A small image classifier, trained from scratch: layers 12.
Rows from block 3 of a small image classifier, named by matrix and row number. Rows with one number within an expert belong to one neuron, the router's apart. Each number is 128 + 24 x the weight over its row's rms, rounded and kept within 0 to 255. All counts start at 0. Numbers have three digits each. After the name is the row's rms in percent of the matrix's.
Before each expert's rows are labels from the 100 images, of 14976, where the router gives the expert most weight on average: "responds to" is what is common among them. Only what is clearly more common there than usual is listed. The data: stained colorectal tissue patches (NCT-CRC-HE-100K).
# router: slot weights (model.blocks.3.mlp.router.weight, 8x160), inputs 0-53
# up: expert up (model.blocks.3.mlp.up, 4x320x160), inputs 0-53
# down: expert down (model.blocks.3.mlp.down, 4x160x320, transposed), outputs 0-53

# expert 2
responds to: tissue: mucus; tissue: lymphocytes
router.4 101:157135139125152131096101118132150123124108123127132132146137134113068086148135153096130145122166156140215121122133142148149142125149125094124143175141143162134124
router.5 103:153131139119139132095095134138143116109105106127148131155129126141070095138131155100124131122169153144190114123139138168147147108139126107118153178143135160146126
up.0 101:137134157134114105195122119077125145100139135143124121088105129144136166117131092128170110165126097121099119109142155098125134126142104133159123101106119102100132
down.0 097:124105101117117147117157150110121097160127157130111114151175099125128114110111123102126119111128100090149160152131119150129145144066152108152131115106129099162113
up.1 096:112107140146108106138139161121131130106106129101110111098133139127137137112104132124157110088131144097130208141126116121117101121139100195125107111140125118136200
down.1 078:146094141123151100117142121123157082136134100127147131115116100169120128134143131134144101115130116171098113110158125099138144130100092073113147164132147125168158
up.2 103:137126152122110107182122141071122140110132136130132120083118117135132154109134091128169104168115087107098133115125157109127130121134114141155132092107124091109124
down.2 111:144108105136107156115168141108111094171125162115124123155175090120125096098094129087136129115149115088156149161136102135150128144072151103142132123104127103160118
up.3 099:126156150137107170125128165110098120109134151129135134103111139146157130160172126121170077148092117140117118140149149124119145109148144123153143114154120110142096
down.3 104:102093151135109094146078143121131124157136112146140119089121112148141160106115096160137145121111110134120087095084175099163111150113137146119102103092129130142171
up.4 091:092135182129116129127155144144121122104099112160095120093147153204142121136112055102120103116102136124134130138127109150114122074087115119128139126121152146147209
down.4 084:119113097178118135142178139113121132149123122096123126138130093115140144112174137146140147150107127141106138153125105099088111143119136139105142149162119155109086
up.5 090:138133123133101145204105133098127170116122135089102119127088121117158204115143101150196133162133092092100112126147186060104136127143106132120137120106104100114132
down.5 102:125135099129143124124151151136121119087116185154123109155150102112109135139125103115098131135093133145142147129108144190097144129077168129185143112136120098143078
up.6 088:163147133140095132193116106108124165098124127090150126120087133105150167139150110151187144165141077118103106086161159054131138112157116120125132116109082104090135
down.6 091:127108108060152129127177139123097108126124139138101125144169123144106137158165110137114121137097116121144153137119147179089144143104150138171129128142145110151058
up.7 088:101114174121130118125172135166153115137112090169128099133152130142113107171107115100104140120142144123148109120104120170145098081085129121121158146102189162147162
down.7 085:162137074142125121136158118125115127118152129085143144123125133139164159096133118127153148149130103107097090120155126074109093158132145117118115122157095116115121
up.8 089:118095092121141126126141128142119127141116140108148137151121140109133134100141148152116116084127113115122180112129073131139144158092127153096129117133075095146124
down.8 091:129119148157090128129156133147138139128179138173126148096121152157147116124075081113126110135112155157146095107116117116159145109081143113140181133091150149156152
up.9 107:131092112160095096136149110115105119130118182090158139145136134108119120070133134139164121131136120091126130098113104114155118119099145171117109104080115097125137
down.9 093:059150168112145124134151144100129163085109106189111107115122123134153109198102108101147085136157131139109158137137117138103134119124107107158146099135170136128126
up.10 104:125125117165145132120135106165125127105167134168120158144126159133134154121143129145120134098107154180117144078096131101136132166106122126114100128140088116130129
down.10 133:107121170174084154116137125146122101150098114087130104122151093136105093134149181110164166125139140114172127168111104128133101127124174127088148110114162146115153
up.11 117:135134143117119161137154176108104109122108144113135093095098164166133125166130115133137125180048118117123132139101132148123118075136165189113160106124149127146095
down.11 112:161139144152107124143126146108115138107126143084130099092138123104155130142166152137188103103146103125120150139149109098122155122101122115092123099105136116096165
up.12 094:132159131125131108143116091144122171098127121156095109112160158143147143117135111118097133128136090137121142134139081137059145091106085113097119111073118128082140
down.12 101:139124112163156139114124086160185152150116128115133125136119132096091130120158124164109166137123165155151122125134102112135109129099120133156166143121116157100157
up.13 117:132104133149080124116133150136082095107162180123155160117092162136129122100142121148166095134099129178122130070130119104147137098136117149117119132135103118149157
down.13 113:087162131096177107104135122110152145113138125161119125127118110171122144120115057126074133158098155154103067102113153146117101124133135168173133168137140171151128
up.14 108:139129128185106086146136083146163135129160171171132157141112146124141131112098123118112082105140127166120134062167127105138112110103098082126078103078126117104114
down.14 103:131138128117112154138145155137141172099135104154086100112143125142162148172109087123109132171139132104114117143119146125126126149138165101169151112141137151160135
up.15 084:126160165137141133154109101079138180135125128099102146110157099107141119118103112113151092154143113144118111142166167119082131134145077123080137130101167116090126
down.15 082:139116125160080127113117138169140089142074136144151115157113152155072124118152114135099161115109153117167143116074168176143118110114169163141154104120128112127140
up.16 118:128106102141118092141146129165135132109162124141152104130163138113121124159116129134113169114134124146136118075081106135149115141088127148105096129086128134107129
down.16 114:133098109120143145127164125128108127151173131147112119101176154120144125143080151100136111097123083101128125165122141087124083152090147092131116106112142082160116
up.17 113:120121144120144076137180154135139100177124109154129106085103148154115114183126121113116129116096133148135121087097134158130102098113162142081151122121157138127139
down.17 100:162127095164140123151131133160111126084149159107153123122108087109148136092140110125162127132126112161119131113127126086128128100100144101108118142092113082110154
up.18 096:091166184129136159109130112161106148120165120169113130139164123138136136118103134133093119133119139143138116161126151154100088145123090111143092149127152128152121
down.18 091:147100088121142091106130124147170120143111115099125088143157125141064128135169139101102151141117170089175115123105135165109110137057173156134152098149123144136148
up.19 126:135108146115103107147125151084120113135144150117149120098114101125130133087136096117157115157110085117118122096138156117147133095130139147154133110120109092135116
down.19 138:166125148128106154069168131095088106170135164106151143141156102118112095105117138123135151156130158097131120167163115131154103121130131132141143135153134135150124
up.20 112:137115091100153116127130140115101119121173138136119106121098150116135170137125122179112154144065110132105163121122116134115140134137145151163116108133089130141105
down.20 134:117172143093131156109110152101097117113143161146162128096114104137183158114099118139139136120100100134089140110135136111124135146165101126133091112106111102164113
up.21 088:145075107128131092136138121109131103159098140096162112134132106111111115110148141130169119118139130067124141130136124114152127117102142141129116105121127101131118
down.21 082:065147163135133125122165133108100145070115110183147144138132105109161103148092119110131108144170125172113152141124111124135125132138106105158132118139151133117115
up.22 096:124099133113149101144173157131163126123155127126150069097132137117119123164103140119129101113124150112130131110111120143143097109063160153137141131132162134144136
down.22 096:128112099124135103117164123161115108114160135153146165120120110118153160104107102127141174119140105147103079090124148069141104161126127091163149136113091124155158
up.23 089:162103111113067097151156151103118114091091123080139099109072171175133143126116114134147112144100102101112183086125134123138117077116144148110137092105115110140154
down.23 089:113129139101147135097128164141119100102137135141129112120113150096091101178182153131165077126113140157179162129102177185111106116133133141146161121124142140130136
up.24 109:132119089098120135133120148101086133076105122123099126107108168171136153116157092157128141188092106085111147146117148122085124159144166139169108100125116127147145
down.24 098:148158136141105115124092108176155147114103155157134120128137068120156161116130089102096136145144120173122132098135145131109143106073087108142118142075117129113137
up.25 107:045140110126161141134145141152117145100139102178096091132129134140168150155124123128085147097117103136120150138080129126104110190131171127149108124156144150114129
down.25 100:124148133127122132092147118123131148144117142121118125128113149123132141133151174168151119128144137079119125131149122109118102168147121140092127107103163152111149
up.26 112:122104125131101153126158178146115115122133156138120123102097183191137128126108114123151084127079146107119147132091118138127117120090144183114142107141128118155140
down.26 110:102116157156080115091138160124101102134120143131125126102149122144139144113154106159116158131107101121124106131111153133145116141117133152139117101115137168135151
up.27 108:153137084119113119136116136109115112091077144092142154148113109108120146118172127144115169158136101146119149059117126110137152120145172106107143109117066085101121
down.27 102:068115164106133122133130124122112171130147113134078139114167102150130121160122085128123115166118136124131098141121138094116110144110127115154128129138227157127139
up.28 111:147107093100139127127159138104097132132169164137096119113111123118154170099122118189105156164089109119101142141126104116116113132138131152156103119134105149133107
down.28 128:113166118088133154105105143114095132125145177139147111116115136148177170095124130160144136142082116120068128118139148104114130139158098151144072103115110100160098
up.29 093:100150140159137141116136095170094161122180126192158126153158121113151148141116140160087145095133111159128138140134122142118112122120095110126076137127126090128112
down.29 084:160103103093154117084141102163148137161138116116121092118175154163096111152166157107116151152116143090144093158149094138118125110104142134124127125165128150139143
up.30 097:137071133114127101124186150095108107122138138121135098110069154149127131167137130142149111147106119145126130091145135106150088141152162121166122130175146148138158
down.30 099:161135094108140108167097099136167147111096098089128124146082124126082123111135149104141124155142133111142137141103165115134132188143162132147134105141107101103132
up.31 100:093136159102123144116116187084112123164138133126103121074151122180151148111153111135144102168094149122110134161150155135083138117138094160140130139162119142151149
down.31 098:160108135145102095165107136117174140115090140130122135107122100137116148131117084114138094135111147145120106086092202136143117132087150122134136067108127111133135
up.32 097:134097161120135095156165129121162128132105112114144071093163108111113115150114144103171097137148138099131122148144129119139092097060122102135129127110179132121152
down.32 099:122130111137109116106174115164124124110148117154146173136100113115153127093088110122112178143141123150098088114107125090143106170146129113159138139134100146132150
up.33 082:129137121106100157177105162105123166129123134085093118126119111132157197105146100139172137161122091085102096149130199094090130141146118144121150129117121100138127
down.33 097:145140101160120122121126155136129123098117195154136115153131090120124128123101103099089131143096142140135139120111160186120124116085173128173138108128115102160087
up.34 088:137092159122139095134169135108161117139132142126150093105141126111114116145106140104168099117144147124129120125152137099149089119098134098153134140146179144130164
down.34 092:123143114137126123126155115156134140089133105132144177149088098094152143090086105120118164152146115163099094117123128077136114164156098109157150155132086140132136
up.35 086:067135168149119150110151146167083111096115118167136143162138106131138131145109119131110146120114137143138126144121135167140072108141126124128127138122146145161140
down.35 084:166103080099153089117150136109147126146121111066137086119163113139119131119184146112142128162111136072121097147176114129103114124069131141101117118165133151138137

# expert 3
responds to: tissue: debris
router.6 093:155109130125129097120137105122131095115101131126125141142104122102090093144090112121132128134137138146151122109130058158153127106114146108124154116054137169153136
router.7 131:131119107156118106132176106116129118136097169136145148142151116150130117117135100133090119139121163142107107129140122135133094106059150146121090123097148113109146
up.0 092:109087083123106145102178120156103112118153136145151154164124123098159134090110136159100155101134115118132117128134100132164128133083142117152127116129078144171115
down.0 105:156136146139144117144109124111107168140078092102092175123147105154108121156141116115124112168116114128112106135129124143113134107164089143102130167141160120118141
up.1 094:128168163105120117133113144067107131139117120158147106088131178178145146130149102146125095160117108113056170129140110147102156135149116124111140090134112120121155
down.1 090:059120120116154142112140114146114139128159118150112124097135142136148164137144122159138126124108131151134129140116137082106105136122098141157116136171129164133087
up.2 104:147158105129106114180116122093123145090096130078175131134109127122116152144148150184185118161147089104095146103162141099135131111159131127102124085123093069105123
down.2 094:111092147123124117113173147143157127172139111158109106114140143126124133109136129143121105071107111154133145111105148138123115096120101113114142171125168115164094
up.3 119:099164173124146141114120131123160161100115096118107115104203138132109106123134105096140125155155143111148121170097127149101136138086092133126146153122170144105167
down.3 106:137132137149099114159128150137146105122145147107194160147079102136157166105130109139085131103109136176093130084100140142155101125112140147125124097128084105139112
up.4 113:140176113130146146126136137153136151137153147174122103132154153122146187146120152149100132099127119136110111113155145139084100095125127123145104124148119106133104
down.4 107:128123100147142106067153129132109125148121135123156150134116148089141072116123148134114151103105131155130112155159091171137117107178142144116157114192121170100169
up.5 110:105128154133061174155154155124111142142092106118106096098125165162163123127126099116176112137121096100111176137097127133125115139133140144118127083138134122137165
down.5 109:155137143133136115122082148122136134094149159114149106131141146130113125123195127115156109134117145129144150135106161139090150096163129160101113137099130090125124
up.6 097:112157160120145141125117129126155170107130099118084116098215134119104103133133113093151121139157145107149119174080134136090129146095098142126122150121180136088149
down.6 093:122134151151087114162132152126150083105128158105196150152073110154148164106134105133101123118118137177104131074104145137162102108104150133120157106107074107140121
up.7 099:088119157133162112099197121130138115149150105140121119137123132118118112185115137125102151085132146138146113102112125164138057152107162141126150146131181164144142
down.7 094:129117114138108123170157125165130138113096127119110173154115094166139133121104091112092122125132152183108146130111149119123122129129098117148119102138105108152068
up.8 111:140195146122140160110119125144106157143173132162095114117118173145145156135115133169105104120112155149106166183124150130054104154147115133155085133143141120140116
down.8 116:062129134120121169118106123112133126144099141141126123159157094117159152128122119126175120101150087091127110089155146143120145149076108116138110079109119113175107
up.9 097:142129163133141115128134127081197124134096131101136108105146112107109106134120144090126111114156170136138119130135153118131112136096152106143142115141187133103142
down.9 094:165124125148123113125132135106135128123152125117176179127124128120133123103152123130116140155091157146128146147118126143126126103175143135142120167157049131118099
up.10 094:049131078113137104152152195149130128112121108156136080115148103130149152151136148115108153110113103102112096148139126129104110139103142125156120115172142135112111
down.10 099:113139114125094096143113142153104145125110140151176068137093153115157173174155144166132144104141105123100140095109127163133164122161149158107124096106103126104140
up.11 097:084153162074155161102156166115136132148155120140116130103164119138121116106127080105120141117125139123131097158094133142120118151102130165147138170163146137140162
down.11 102:151151144175128126145087135140128110128106134123140100123133104139127114153134154104151161076142121142151136119161113149097136092111138117064132132099134128104177
up.12 097:124173162120145152143115124118157163120127086126079124106187122138112111143125119096127127148149132120151122167095150126083124146132110119132129150121189124106130
down.12 094:123153162139116093149117164103158111113129149091190151140097122136134158137123110139095139139110153151101107093112152167147100121110152148120186132113073130133156
up.13 095:129116141115078125106146128160097120129121108120090147148134167138134122160119093133144136114120128107141129142097112167120102116141149143112140137115134151154182
down.13 089:092130146146139137181134122112140134121092127142149113130128051133154148083125116089122111139140122162117125093137115071154129133073084127144106128106161119119073
up.14 096:106090092131115150111145128156107112113142115139132133156108100099161123106129143124116167093141106117139130135110102124162146172097155104158119145140092152149113
down.14 106:153103148149149105110131129102094160143130096099114180116159136153087085137132123113135116157116118123118109143134113134131127112153103157121120159164167130132149
up.15 104:098161106151143175176134128131135188143120116134099091139142105141188181151126129135117143108123099103092134136134140104072097135129123122081135105127161116099112
down.15 117:120118155087165060098115122108151147135188126174151129118112161126123120115120103133083136114138113132120122058139136111154121154148104175176093150128141160132144
up.16 102:145196146119133144124123120143116178152167140158096103110124175143150161128115129168118099125123145142099160175139137123041113139143097127151088139138138119124132
down.16 098:042127127129132162113123107120139128132109133148127115166172096110154142122120107126175128114158089103147108103147129144119131152060103109150121090112124134160113
up.17 098:161167087138119115169113098113129153116111147100173148150133112126120140114145157161152135152161077112095136102167151087143126132159134104112084092125095066068095
down.17 093:112104148114118128122159165138146126167157113142127106124136166111128144143117141165149097061116102142140150092089138150138125117111122138114135156105163110159082
up.18 097:112170135089092167163123161138152144107093102119096093112146135155136132149144085107137130143127131072132133166102145151045128089123106140093162122126163124131153
down.18 095:125156174156151101140107108095182151126152134116151176134141118124142109152115161122117143133150131145156106132183093124137119118161104089104127185122132154083141
up.19 111:140152152111142111169126153101188145088160112130114107090129154118122138140150098111133117133122120152116098073125131131108137101125127138161129124145122130073151
down.19 132:117140125131149132147124153147112145167156084127130108121130112114119146150106187157095188126136141114121083162115131126108073157126131117105179160139140155099119
up.20 114:145181159089163159098143112136127169126155108168124126133195187122110120184125144145118141127154134138142121137155137150120099139154091110149117161141151137124138
down.20 093:113123086138116104165138142163149126132118098102133115144084106109139147108138123150095151096098143152099149116098138123117109137092135158116130066125109129131140
up.21 093:135115120141075137126127163141127093097098142087147155134111130134133135122157109130160136131084136140132145093070127118152137121153158127086140113125105102140140
down.21 083:098109133113163107130160114113104162118124116134093120117147139115130118113138115131128123145121147117116116152135100076126078128118097162144124139133192179113151
up.22 091:124187157098147136100163129102157135149158137127110147066173139142119116094134082122096113163112167158121086126095160113109098150098082167128120166160157145081144
down.22 079:163138123103115110111121103127106133127129133086153136134099123159138149135166110155083104126127144122131170125109143140117133123152143137136106138168068125133123
up.23 085:125109100129109130147132175107093101120123141119148133120113148151128183087148133169151131129095115125079142104107153109139120119144150135124103119129103097163156
down.23 072:139128115110153106132175092147175144134136126161113127148096187158142107119175123134096106101097139152092138123140117122102133117156154128106135086132149128137116
up.24 097:135168112102123176119119165136160133138095107116130129149118101163128139145156125127089136134113140097129139144111171157071136098155155122093174135142128098161101
down.24 114:168124136107136094104116142142138130105144141123171107133154153082100123121139123130107138122139116118168133114128115137181164135110175123124100149128136148108177
up.25 097:153143170095146125121134136080176120131078103105131126112147121118108111145132129104116125130153145119130107156147163133113120118107148099125149127148172124120152
down.25 097:165130130185108130123139119110143143115136120106167194129120091101138110089153117112117133140092171129134137151124127138106109085174125145126136156168068125128111
up.26 117:146165109139111120168104113098117146104111152091178129138121126123122146128149157171181111152143083113094147108163140100141146122157116117110100088120091048092100
down.26 111:122085142109123119107178154135156131171155106152116108106137151127112138103137123154123111086111122144132142112083148123135109121119106133139130168136159119164093
up.27 084:140154103092109125168119135069103128121111157087140109123104167140132169089123116174150110171125105099067159139149138113115120130144159147157103083127113100149133
down.27 083:111123179146129151095143144108172120170136120142126098083136165132143138131140136155173075084092125167133139089128126146122136101131097132106120152114149127155110
up.28 094:082123161123097146131162131122139152114092103091117135149128106106152122134128105112147155097159113078141086125131118135141134109116132110099163126126156147128144
down.28 108:127103124175138135107139102163093119146130132144089163147168085140146131124109128095104155097125087172136095136149089148103116117119112083104126131127123132150145
up.29 104:088137116145118118137158127115103122138152174152135100129131140130180187101122125148139116116115119126050152131162124107107100121106104130162079090131115119120109
down.29 093:120144162130130105116091167121136105101125132095164144104138119094098134173134113119149135127111153124192124091096149175138147124144152156142140118141099132123107
up.30 093:105093102127109149101146127142109109106155131147143154162115108093169124087125132140115150096143100129138115113133101127170154159087133111160121129132076149156098
down.30 110:170131143143149109128119132097108162134109093082107175113143134150093096157144127126135117166108118120115112144141110139121140102168113144100134157156162126116160
up.31 104:125147105116158125089116114146123141138164127193136151133177126122142135117147147150087148120138108142114082122145117132128155159103087112143085156145093144093105
down.31 115:154124115141158084146097143113138110128158105109129147106102128141100097139175135146127136160073136145138132126136113129119156097156134138094145125137133142104166
up.32 103:093133119155122124143173125133106118120176185165107100128132144123165176109102121152132122133105135159089148119130119114121080130110105141154087100121121136114104
down.32 107:148152164137099133130105150111121123113120157074156140119136105085134125162115111104158130110148163085175113096132146148145134108148145145120153078110130127133098
up.33 103:114121110160119097182146115117129125134121156113130114101152088129129125136122129115142108171124135140118106118151137059132074123110103127118109102115174131052106
down.33 100:164134173128133081127127171091131111134137118104147131092140173128112131162141145117118155141139129118149133131136108170127127092161167117098167150122078142113177
up.34 094:062141142139122184104153133144135136119132118134124143148134139125158121093111097105113136089140158084143123148104116154141143118081139151117151113128120134164154
down.34 108:135116158120141111117119145142113135148112100124103134095183116143107156142128128100131143129125080129142099145114125166096141137125114127118107163154140106150148
up.35 111:132178122092133131171113148136137139104102093116118090131146132147112138186158124109106160142134117093141150141099153159058137123147150111116136114126141101106114
down.35 119:137137141158133105137111119139159146126124099110159153140120113107119118133120137139088154132138142142139089134138104147150123116123129116057168165111135163096163

# expert 1
responds to: tissue: cancer-associated stroma
router.2 099:119123127161120117115160112157133099134161140174153173150101136122140126103141124145111128099123146198114092072129125104142133095099136105104103149142110153118133
router.3 090:125108123173108111120142105155142101146134125185153168162100126129153142110141142133098126095123124168120107077161113107156144095114124076121100120143103132125108
up.0 109:119105124156132120143124093089145147159105131114140125135130117131120093116121144094138098113153112092134127139138100093157139163102138118127137112122137094108101
down.0 099:132157160176121149138164115079133101141088127080135131130131076129129096106103170105139139145121168108101134170160083122132103121131155111056159112111151139106114
up.1 090:104111164118112130147116135121125121129126109150129131091143093158134100117143090057150111179118112120148079131092137126157138113137124121136096158075140129122122
down.1 078:145151105115127120118141142150134081100066144078105101142131109112096101140159175103171136125134140119174135163146099156091139142137114137121110137147119149114123
up.2 085:157139099128115090137152090146127108119113138159114166133124107156152141145137107146079134155112111167065099126154113109078122093108119074091101098099125140110112
down.2 083:138146114074175108095146136123145130136127101092129104095173160128102169145153120154160150104107083136120078135118133139093102174155138154111116152170121117095156
up.3 116:113104114133111101128193163122094101148107168124138121113132140167130127153121127127149107142095123113106128129141143131139081126110155153162089089158134106145158
down.3 117:149130149077111143154093155116115129130093119098131112097137152170136150173169130115195100149115099097106104149143147134105143156135143139100159107151142136144150
up.4 103:153148141092183106144122145108166136102138115130101094063142154147088130131119109120116127188103152121139153136104129145097128105126101166127144152113133131130159
down.4 125:141150147132149142166111096123159178124166154161124122088095160119127134093131100152137138140124166120116120128098159081130102150146104153144150150127165123087133
up.5 082:132107119112119122122131161141121108143091132091161118149121111102116115101113147122154119101142105103191165133136114158152130102118130145106141158118125099170149
down.5 074:123109141121128129134140141126137110107105144118107132157160101125095108129133123075112136154140152118114076150108133166097119142093151133173191094189113107152156
up.6 112:115132170120102126115118128126143130100153147148104139087156141150111081110127081069153076162150151129186097125105115144146136137109095126183076159101133165128136
down.6 112:120123137116117091120138177103134090125104133089125095097137089095125118149124168103138173130116127074140086171147108139132124146149133125112146133154137165125141
up.7 094:178131131136100110159134106087117118092086155064127135116125152125103075170115119110173100154133120104149148143140126121127113086142146126121151094091140110115138
down.7 084:100099124142105101163122099161128152110176146136137113141111136149138141113037119130129112133132135119107077133114091120151097143099125160125122144088152149136134
up.8 094:153119163131120115125180134108125125111133165108121122118116148132099097155105081127173124139115146122146136116107123145142057134129136167153174125116148155144172
down.8 092:068160106103176105149121115099127172121099094146122097131186100129094145132131094120123114172138125112125151162130144171091123167120101140126100149101136113121122
up.9 092:067161172154114166132129114145143150146149154143098121121134135150158142099127094134139099108102170146122164134109195126098121118119094143112107127148143114149154
down.9 101:166145141113108128117092124130122133117095107172144128164142137139130157145127111109097126151160096131101101135150141153137133126132140069145114135105135110141060
up.10 088:174186132069113159125126161122121109105098130122140126115123180111111130169144095147118140179106134144110119139101138182063129084137144151122178085106128139132088
down.10 080:127126108157140110152143110127100125119085078145114130111120120143153145157132137136158106128146116124105134120173122112129114142156113086069099079106128140127142
up.11 086:139138133140137142174151089124137173155116095128102122116156120138138114131113144118117098165166106081124118189120119113129129153116137124091120130100167110103092
down.11 083:140130114151094102125125182091117110114128154116154111096053147133138125119145125138125140131108134122107116087136127113174143155184179161130144105166079143118157
up.12 117:173162143078112209115137154118106118138121150096130124112124175146124116177122128140143129181097136111119133167120130162093122112146141185124170097142134132139092
down.12 126:111116111147137142155168124130105121116092086125112128129165127162150116180157150110139070111119126139141190151152106146092126126105130097087120100129142136130142
up.13 093:164175133105143144184121139110172138110125113123106104081115157143134128160126104096102127164110112121108111122121124139101131096142155139128174119089131116089122
down.13 097:109109131113139115125145138120118150114165133127137141135126159126117132099128072153137134141116153129142116132059166134113083131132124184173138126162144117156126
up.14 083:148157138132139147153155105135116173161110093129099117120176122138127123167109136115122114163144111087131114198106125136103121151118142117077142147103179106109095
down.14 080:138148108125118119148116186127127137107143138127123091105078146143143148125155101133109141128110123126127125095099125117147149148179173149143141108160088114114154
up.15 081:138160138104151109160150141095143143148122140135101110082171070103121104145110126098141134140136117103126121179145156131086090128112121105139119114137170119094115
down.15 053:091088130104126091199108159112111139095117157105154084119119140128153147131088110111165111151106126100099122104104145104154142156098163134146160074134125105154157
up.16 110:172127116113108099160114119112127127090104129119132108116125145150121102154128127107111123159139091097131141140139126116130126102143167104131127091088136092112118
down.16 128:109128142155148136134118084167163151130161126166117141128125122115115103088067103126104154143130173136142094139089111119140091130109102145134161180093161161121147
up.17 105:095137133112116143134146153150132129109152118156081103122136157144150140161122074128097127131100133153145120112090156166102074128127140153138103116117137138137145
down.17 119:139121147127123115109134114105142123135080112128141134133150090102114121144109130093162118141179105136110123119176122112155151151132106068129125150089141127159114
up.18 074:136072129119105089150120103128120114156149135167154142131130098150131104097129109107121127150146090121125079112134128106178134110132132103144059137084130101129111
down.18 065:175166125127103134158157149158169092088091129078103065125124124119115124138122174089165152121132119100155116167156063141086141122117150111112138114124137139101145
up.19 080:101113142124119120109149156144117100158135116122144142146132122098107109095099136123151137096121134107220158128120108178151117130119092175105132161111128158164140
down.19 075:118093113119122139089175144142123104116109118130121098145177126148088115130121143091124154148149110100116111165112116160113106142101170123154161075179099093174181
up.20 131:141143143102167100135117132037166135135131124111127122093119126102107109118128128120136095142122151120112136127131126133122135166132123139165148114135132142090110
down.20 158:128158129163161137177102103094166154119106126103158106128104158135135125126177152125159080135110126114111172102140090109133163095132132140094126136102133113073099
up.21 108:144113150128106108122144132128127120141122136111133147136142121109100040099084121081169112111163161112188127135117121146152114099122122139113141155108145149135156
down.21 100:075102101121125102149177096120133130102133131152132122149133086140126127099118094088121097161094145106135109128119092124142127113068130142146121119099118133166100
up.22 081:099114146116123111106148153141120097160136115131142146137129119094112101098103135116150133096119139116222148131123108184144117124118083171108130164109128167158135
down.22 075:113093108114126133085184141134122103119114118127125093140182124146087114128129145097127153155143103100114116167117109159111103141107169126158155076181095091174174
up.23 103:166122160128109145129174150105117117124141162094117130115111157128117095156098092127171125150103142120147135120096123142135057126140147162144198108114148154140155
down.23 095:084151119110165129163119117096137154152078109144121096108175106152105125155134127100145096179115118096115167166147140171101136153116114123115113124098148095143116
up.24 112:157131156097169102142123132122160128101154114142102094062145152152097127131116105115117122185109154131132144141107132146094125114116101152144127150103137125134160
down.24 135:127146149136134138169126103130152167132160167161118125093090156126137141088131092158136148142105161108108123129105156073143099148141107155150149134125163116095129
up.25 092:104097127123104132121152175138098098155088130094142127132115138143126110130107123122164117116103106098171165133126126154149113122116149165127140130125134133170170
down.25 082:122111155107107144149123147127127127111081127115117112126157122168107126150137117082151136155143123097105087162109134156103133154104148116139185070174127109158182
up.26 093:083115132129119130117152174125105113179067110118121142107125128163130106165116113114144123121105146110133161148132127144105124135116136144104168108158145152148177
down.26 079:113095158093111141146106164097111118128102097125139116120165124136112120153151136109148148162145111107112105158133139165115152161101145109143185102180105137148169
up.27 088:139147130129147135164149118132123175153111100110098112125185103128127125164120138125125126156152114091131111190117123132084126134118124125074141158106168109102110
down.27 088:128142104108122132146123181135117139116138144136121104120075159155156158129160092150104146136092110120125133105092154126131128157175168165144130101162100108126136
up.28 088:079145161150127174124131121143151161140142162141113124135134130144151146097129106149139103113102167145121161138113205113099119128125089131106113135146145110157135
down.28 094:177153139104133132114100116137121144121115104181148128147142137127122151145119114119068141155166102132098093138150129150137135132132132070151122138114140110133068
up.29 097:138105156136143135150122110051165149148126138096131125105116135105121110099135140114163105113145128118119119127144122086151135161129124130159154136158136124086114
down.29 089:147153122162119176129143094110139118133120118154138141165126132164145094091106134097139086161129156124129195126139107107162114103123167085094097126070156118129128
up.30 109:140118110134129120137114146140131127108093116081158110149126113102120116140137161117150122098167098105167160130139113123145138100130139117095149133124123067136133
down.30 098:120113157142128122134157125120152133122122150123105160155169076104114109102097115077092132152147184127113073158116126126118107142085117121159172138155147126136124
up.31 084:099117145129118129110148163140120097166124110117138149139129124104114109104100132119155129097120142116219164127120108183142119120125093173097140157116131164162145
down.31 077:112085126113116131093170146136123103125112111137121096131181124151092118134126137097126162144153108096111107166108117163117109146104163124155156078177105103176186
up.32 099:171120125116112093166126126086133125087093128098128120107113148154118093175120114108115114149120104114128151125136128125123123081138178119142139082091145110119145
down.32 114:111127138139132128138091091151148158134177135163112150125127131112110118098082109135117172136138180122139089157095134128111091137141111140138164174106153143110137
up.33 087:156129135123139111106156125125116115130127137130135141133130136102079048142104104090140134108149156120190107130113124162143099103116139132127159152121153157142142
down.33 073:062141108138152107141157114100120141103155126152142123127119131109111135125132091122125096159092151140139134113109102144137137125133103154131137155111115120134106
up.34 092:115111168148140137173149095119138176154121103138108112119169113138128105122110137087141100129172109094142121181109108119143129157099114103116116146094168106108108
down.34 087:135116118160106072125131157080141108113137143117159127114043122117120100102107155124126135113129164123118116080135099111174133158140168142119155121158102163118159
up.35 100:123106162142138144150122114069163147142125128107121134107116145103123105114137145101160105103146130122139114130139121083145142162118124119149160137167144137084119
down.35 099:154148132160113171128138093111139104142115133142148149159118116164142094087103132104129095158128161138128191113137110112176113096132162095091104124060148114135136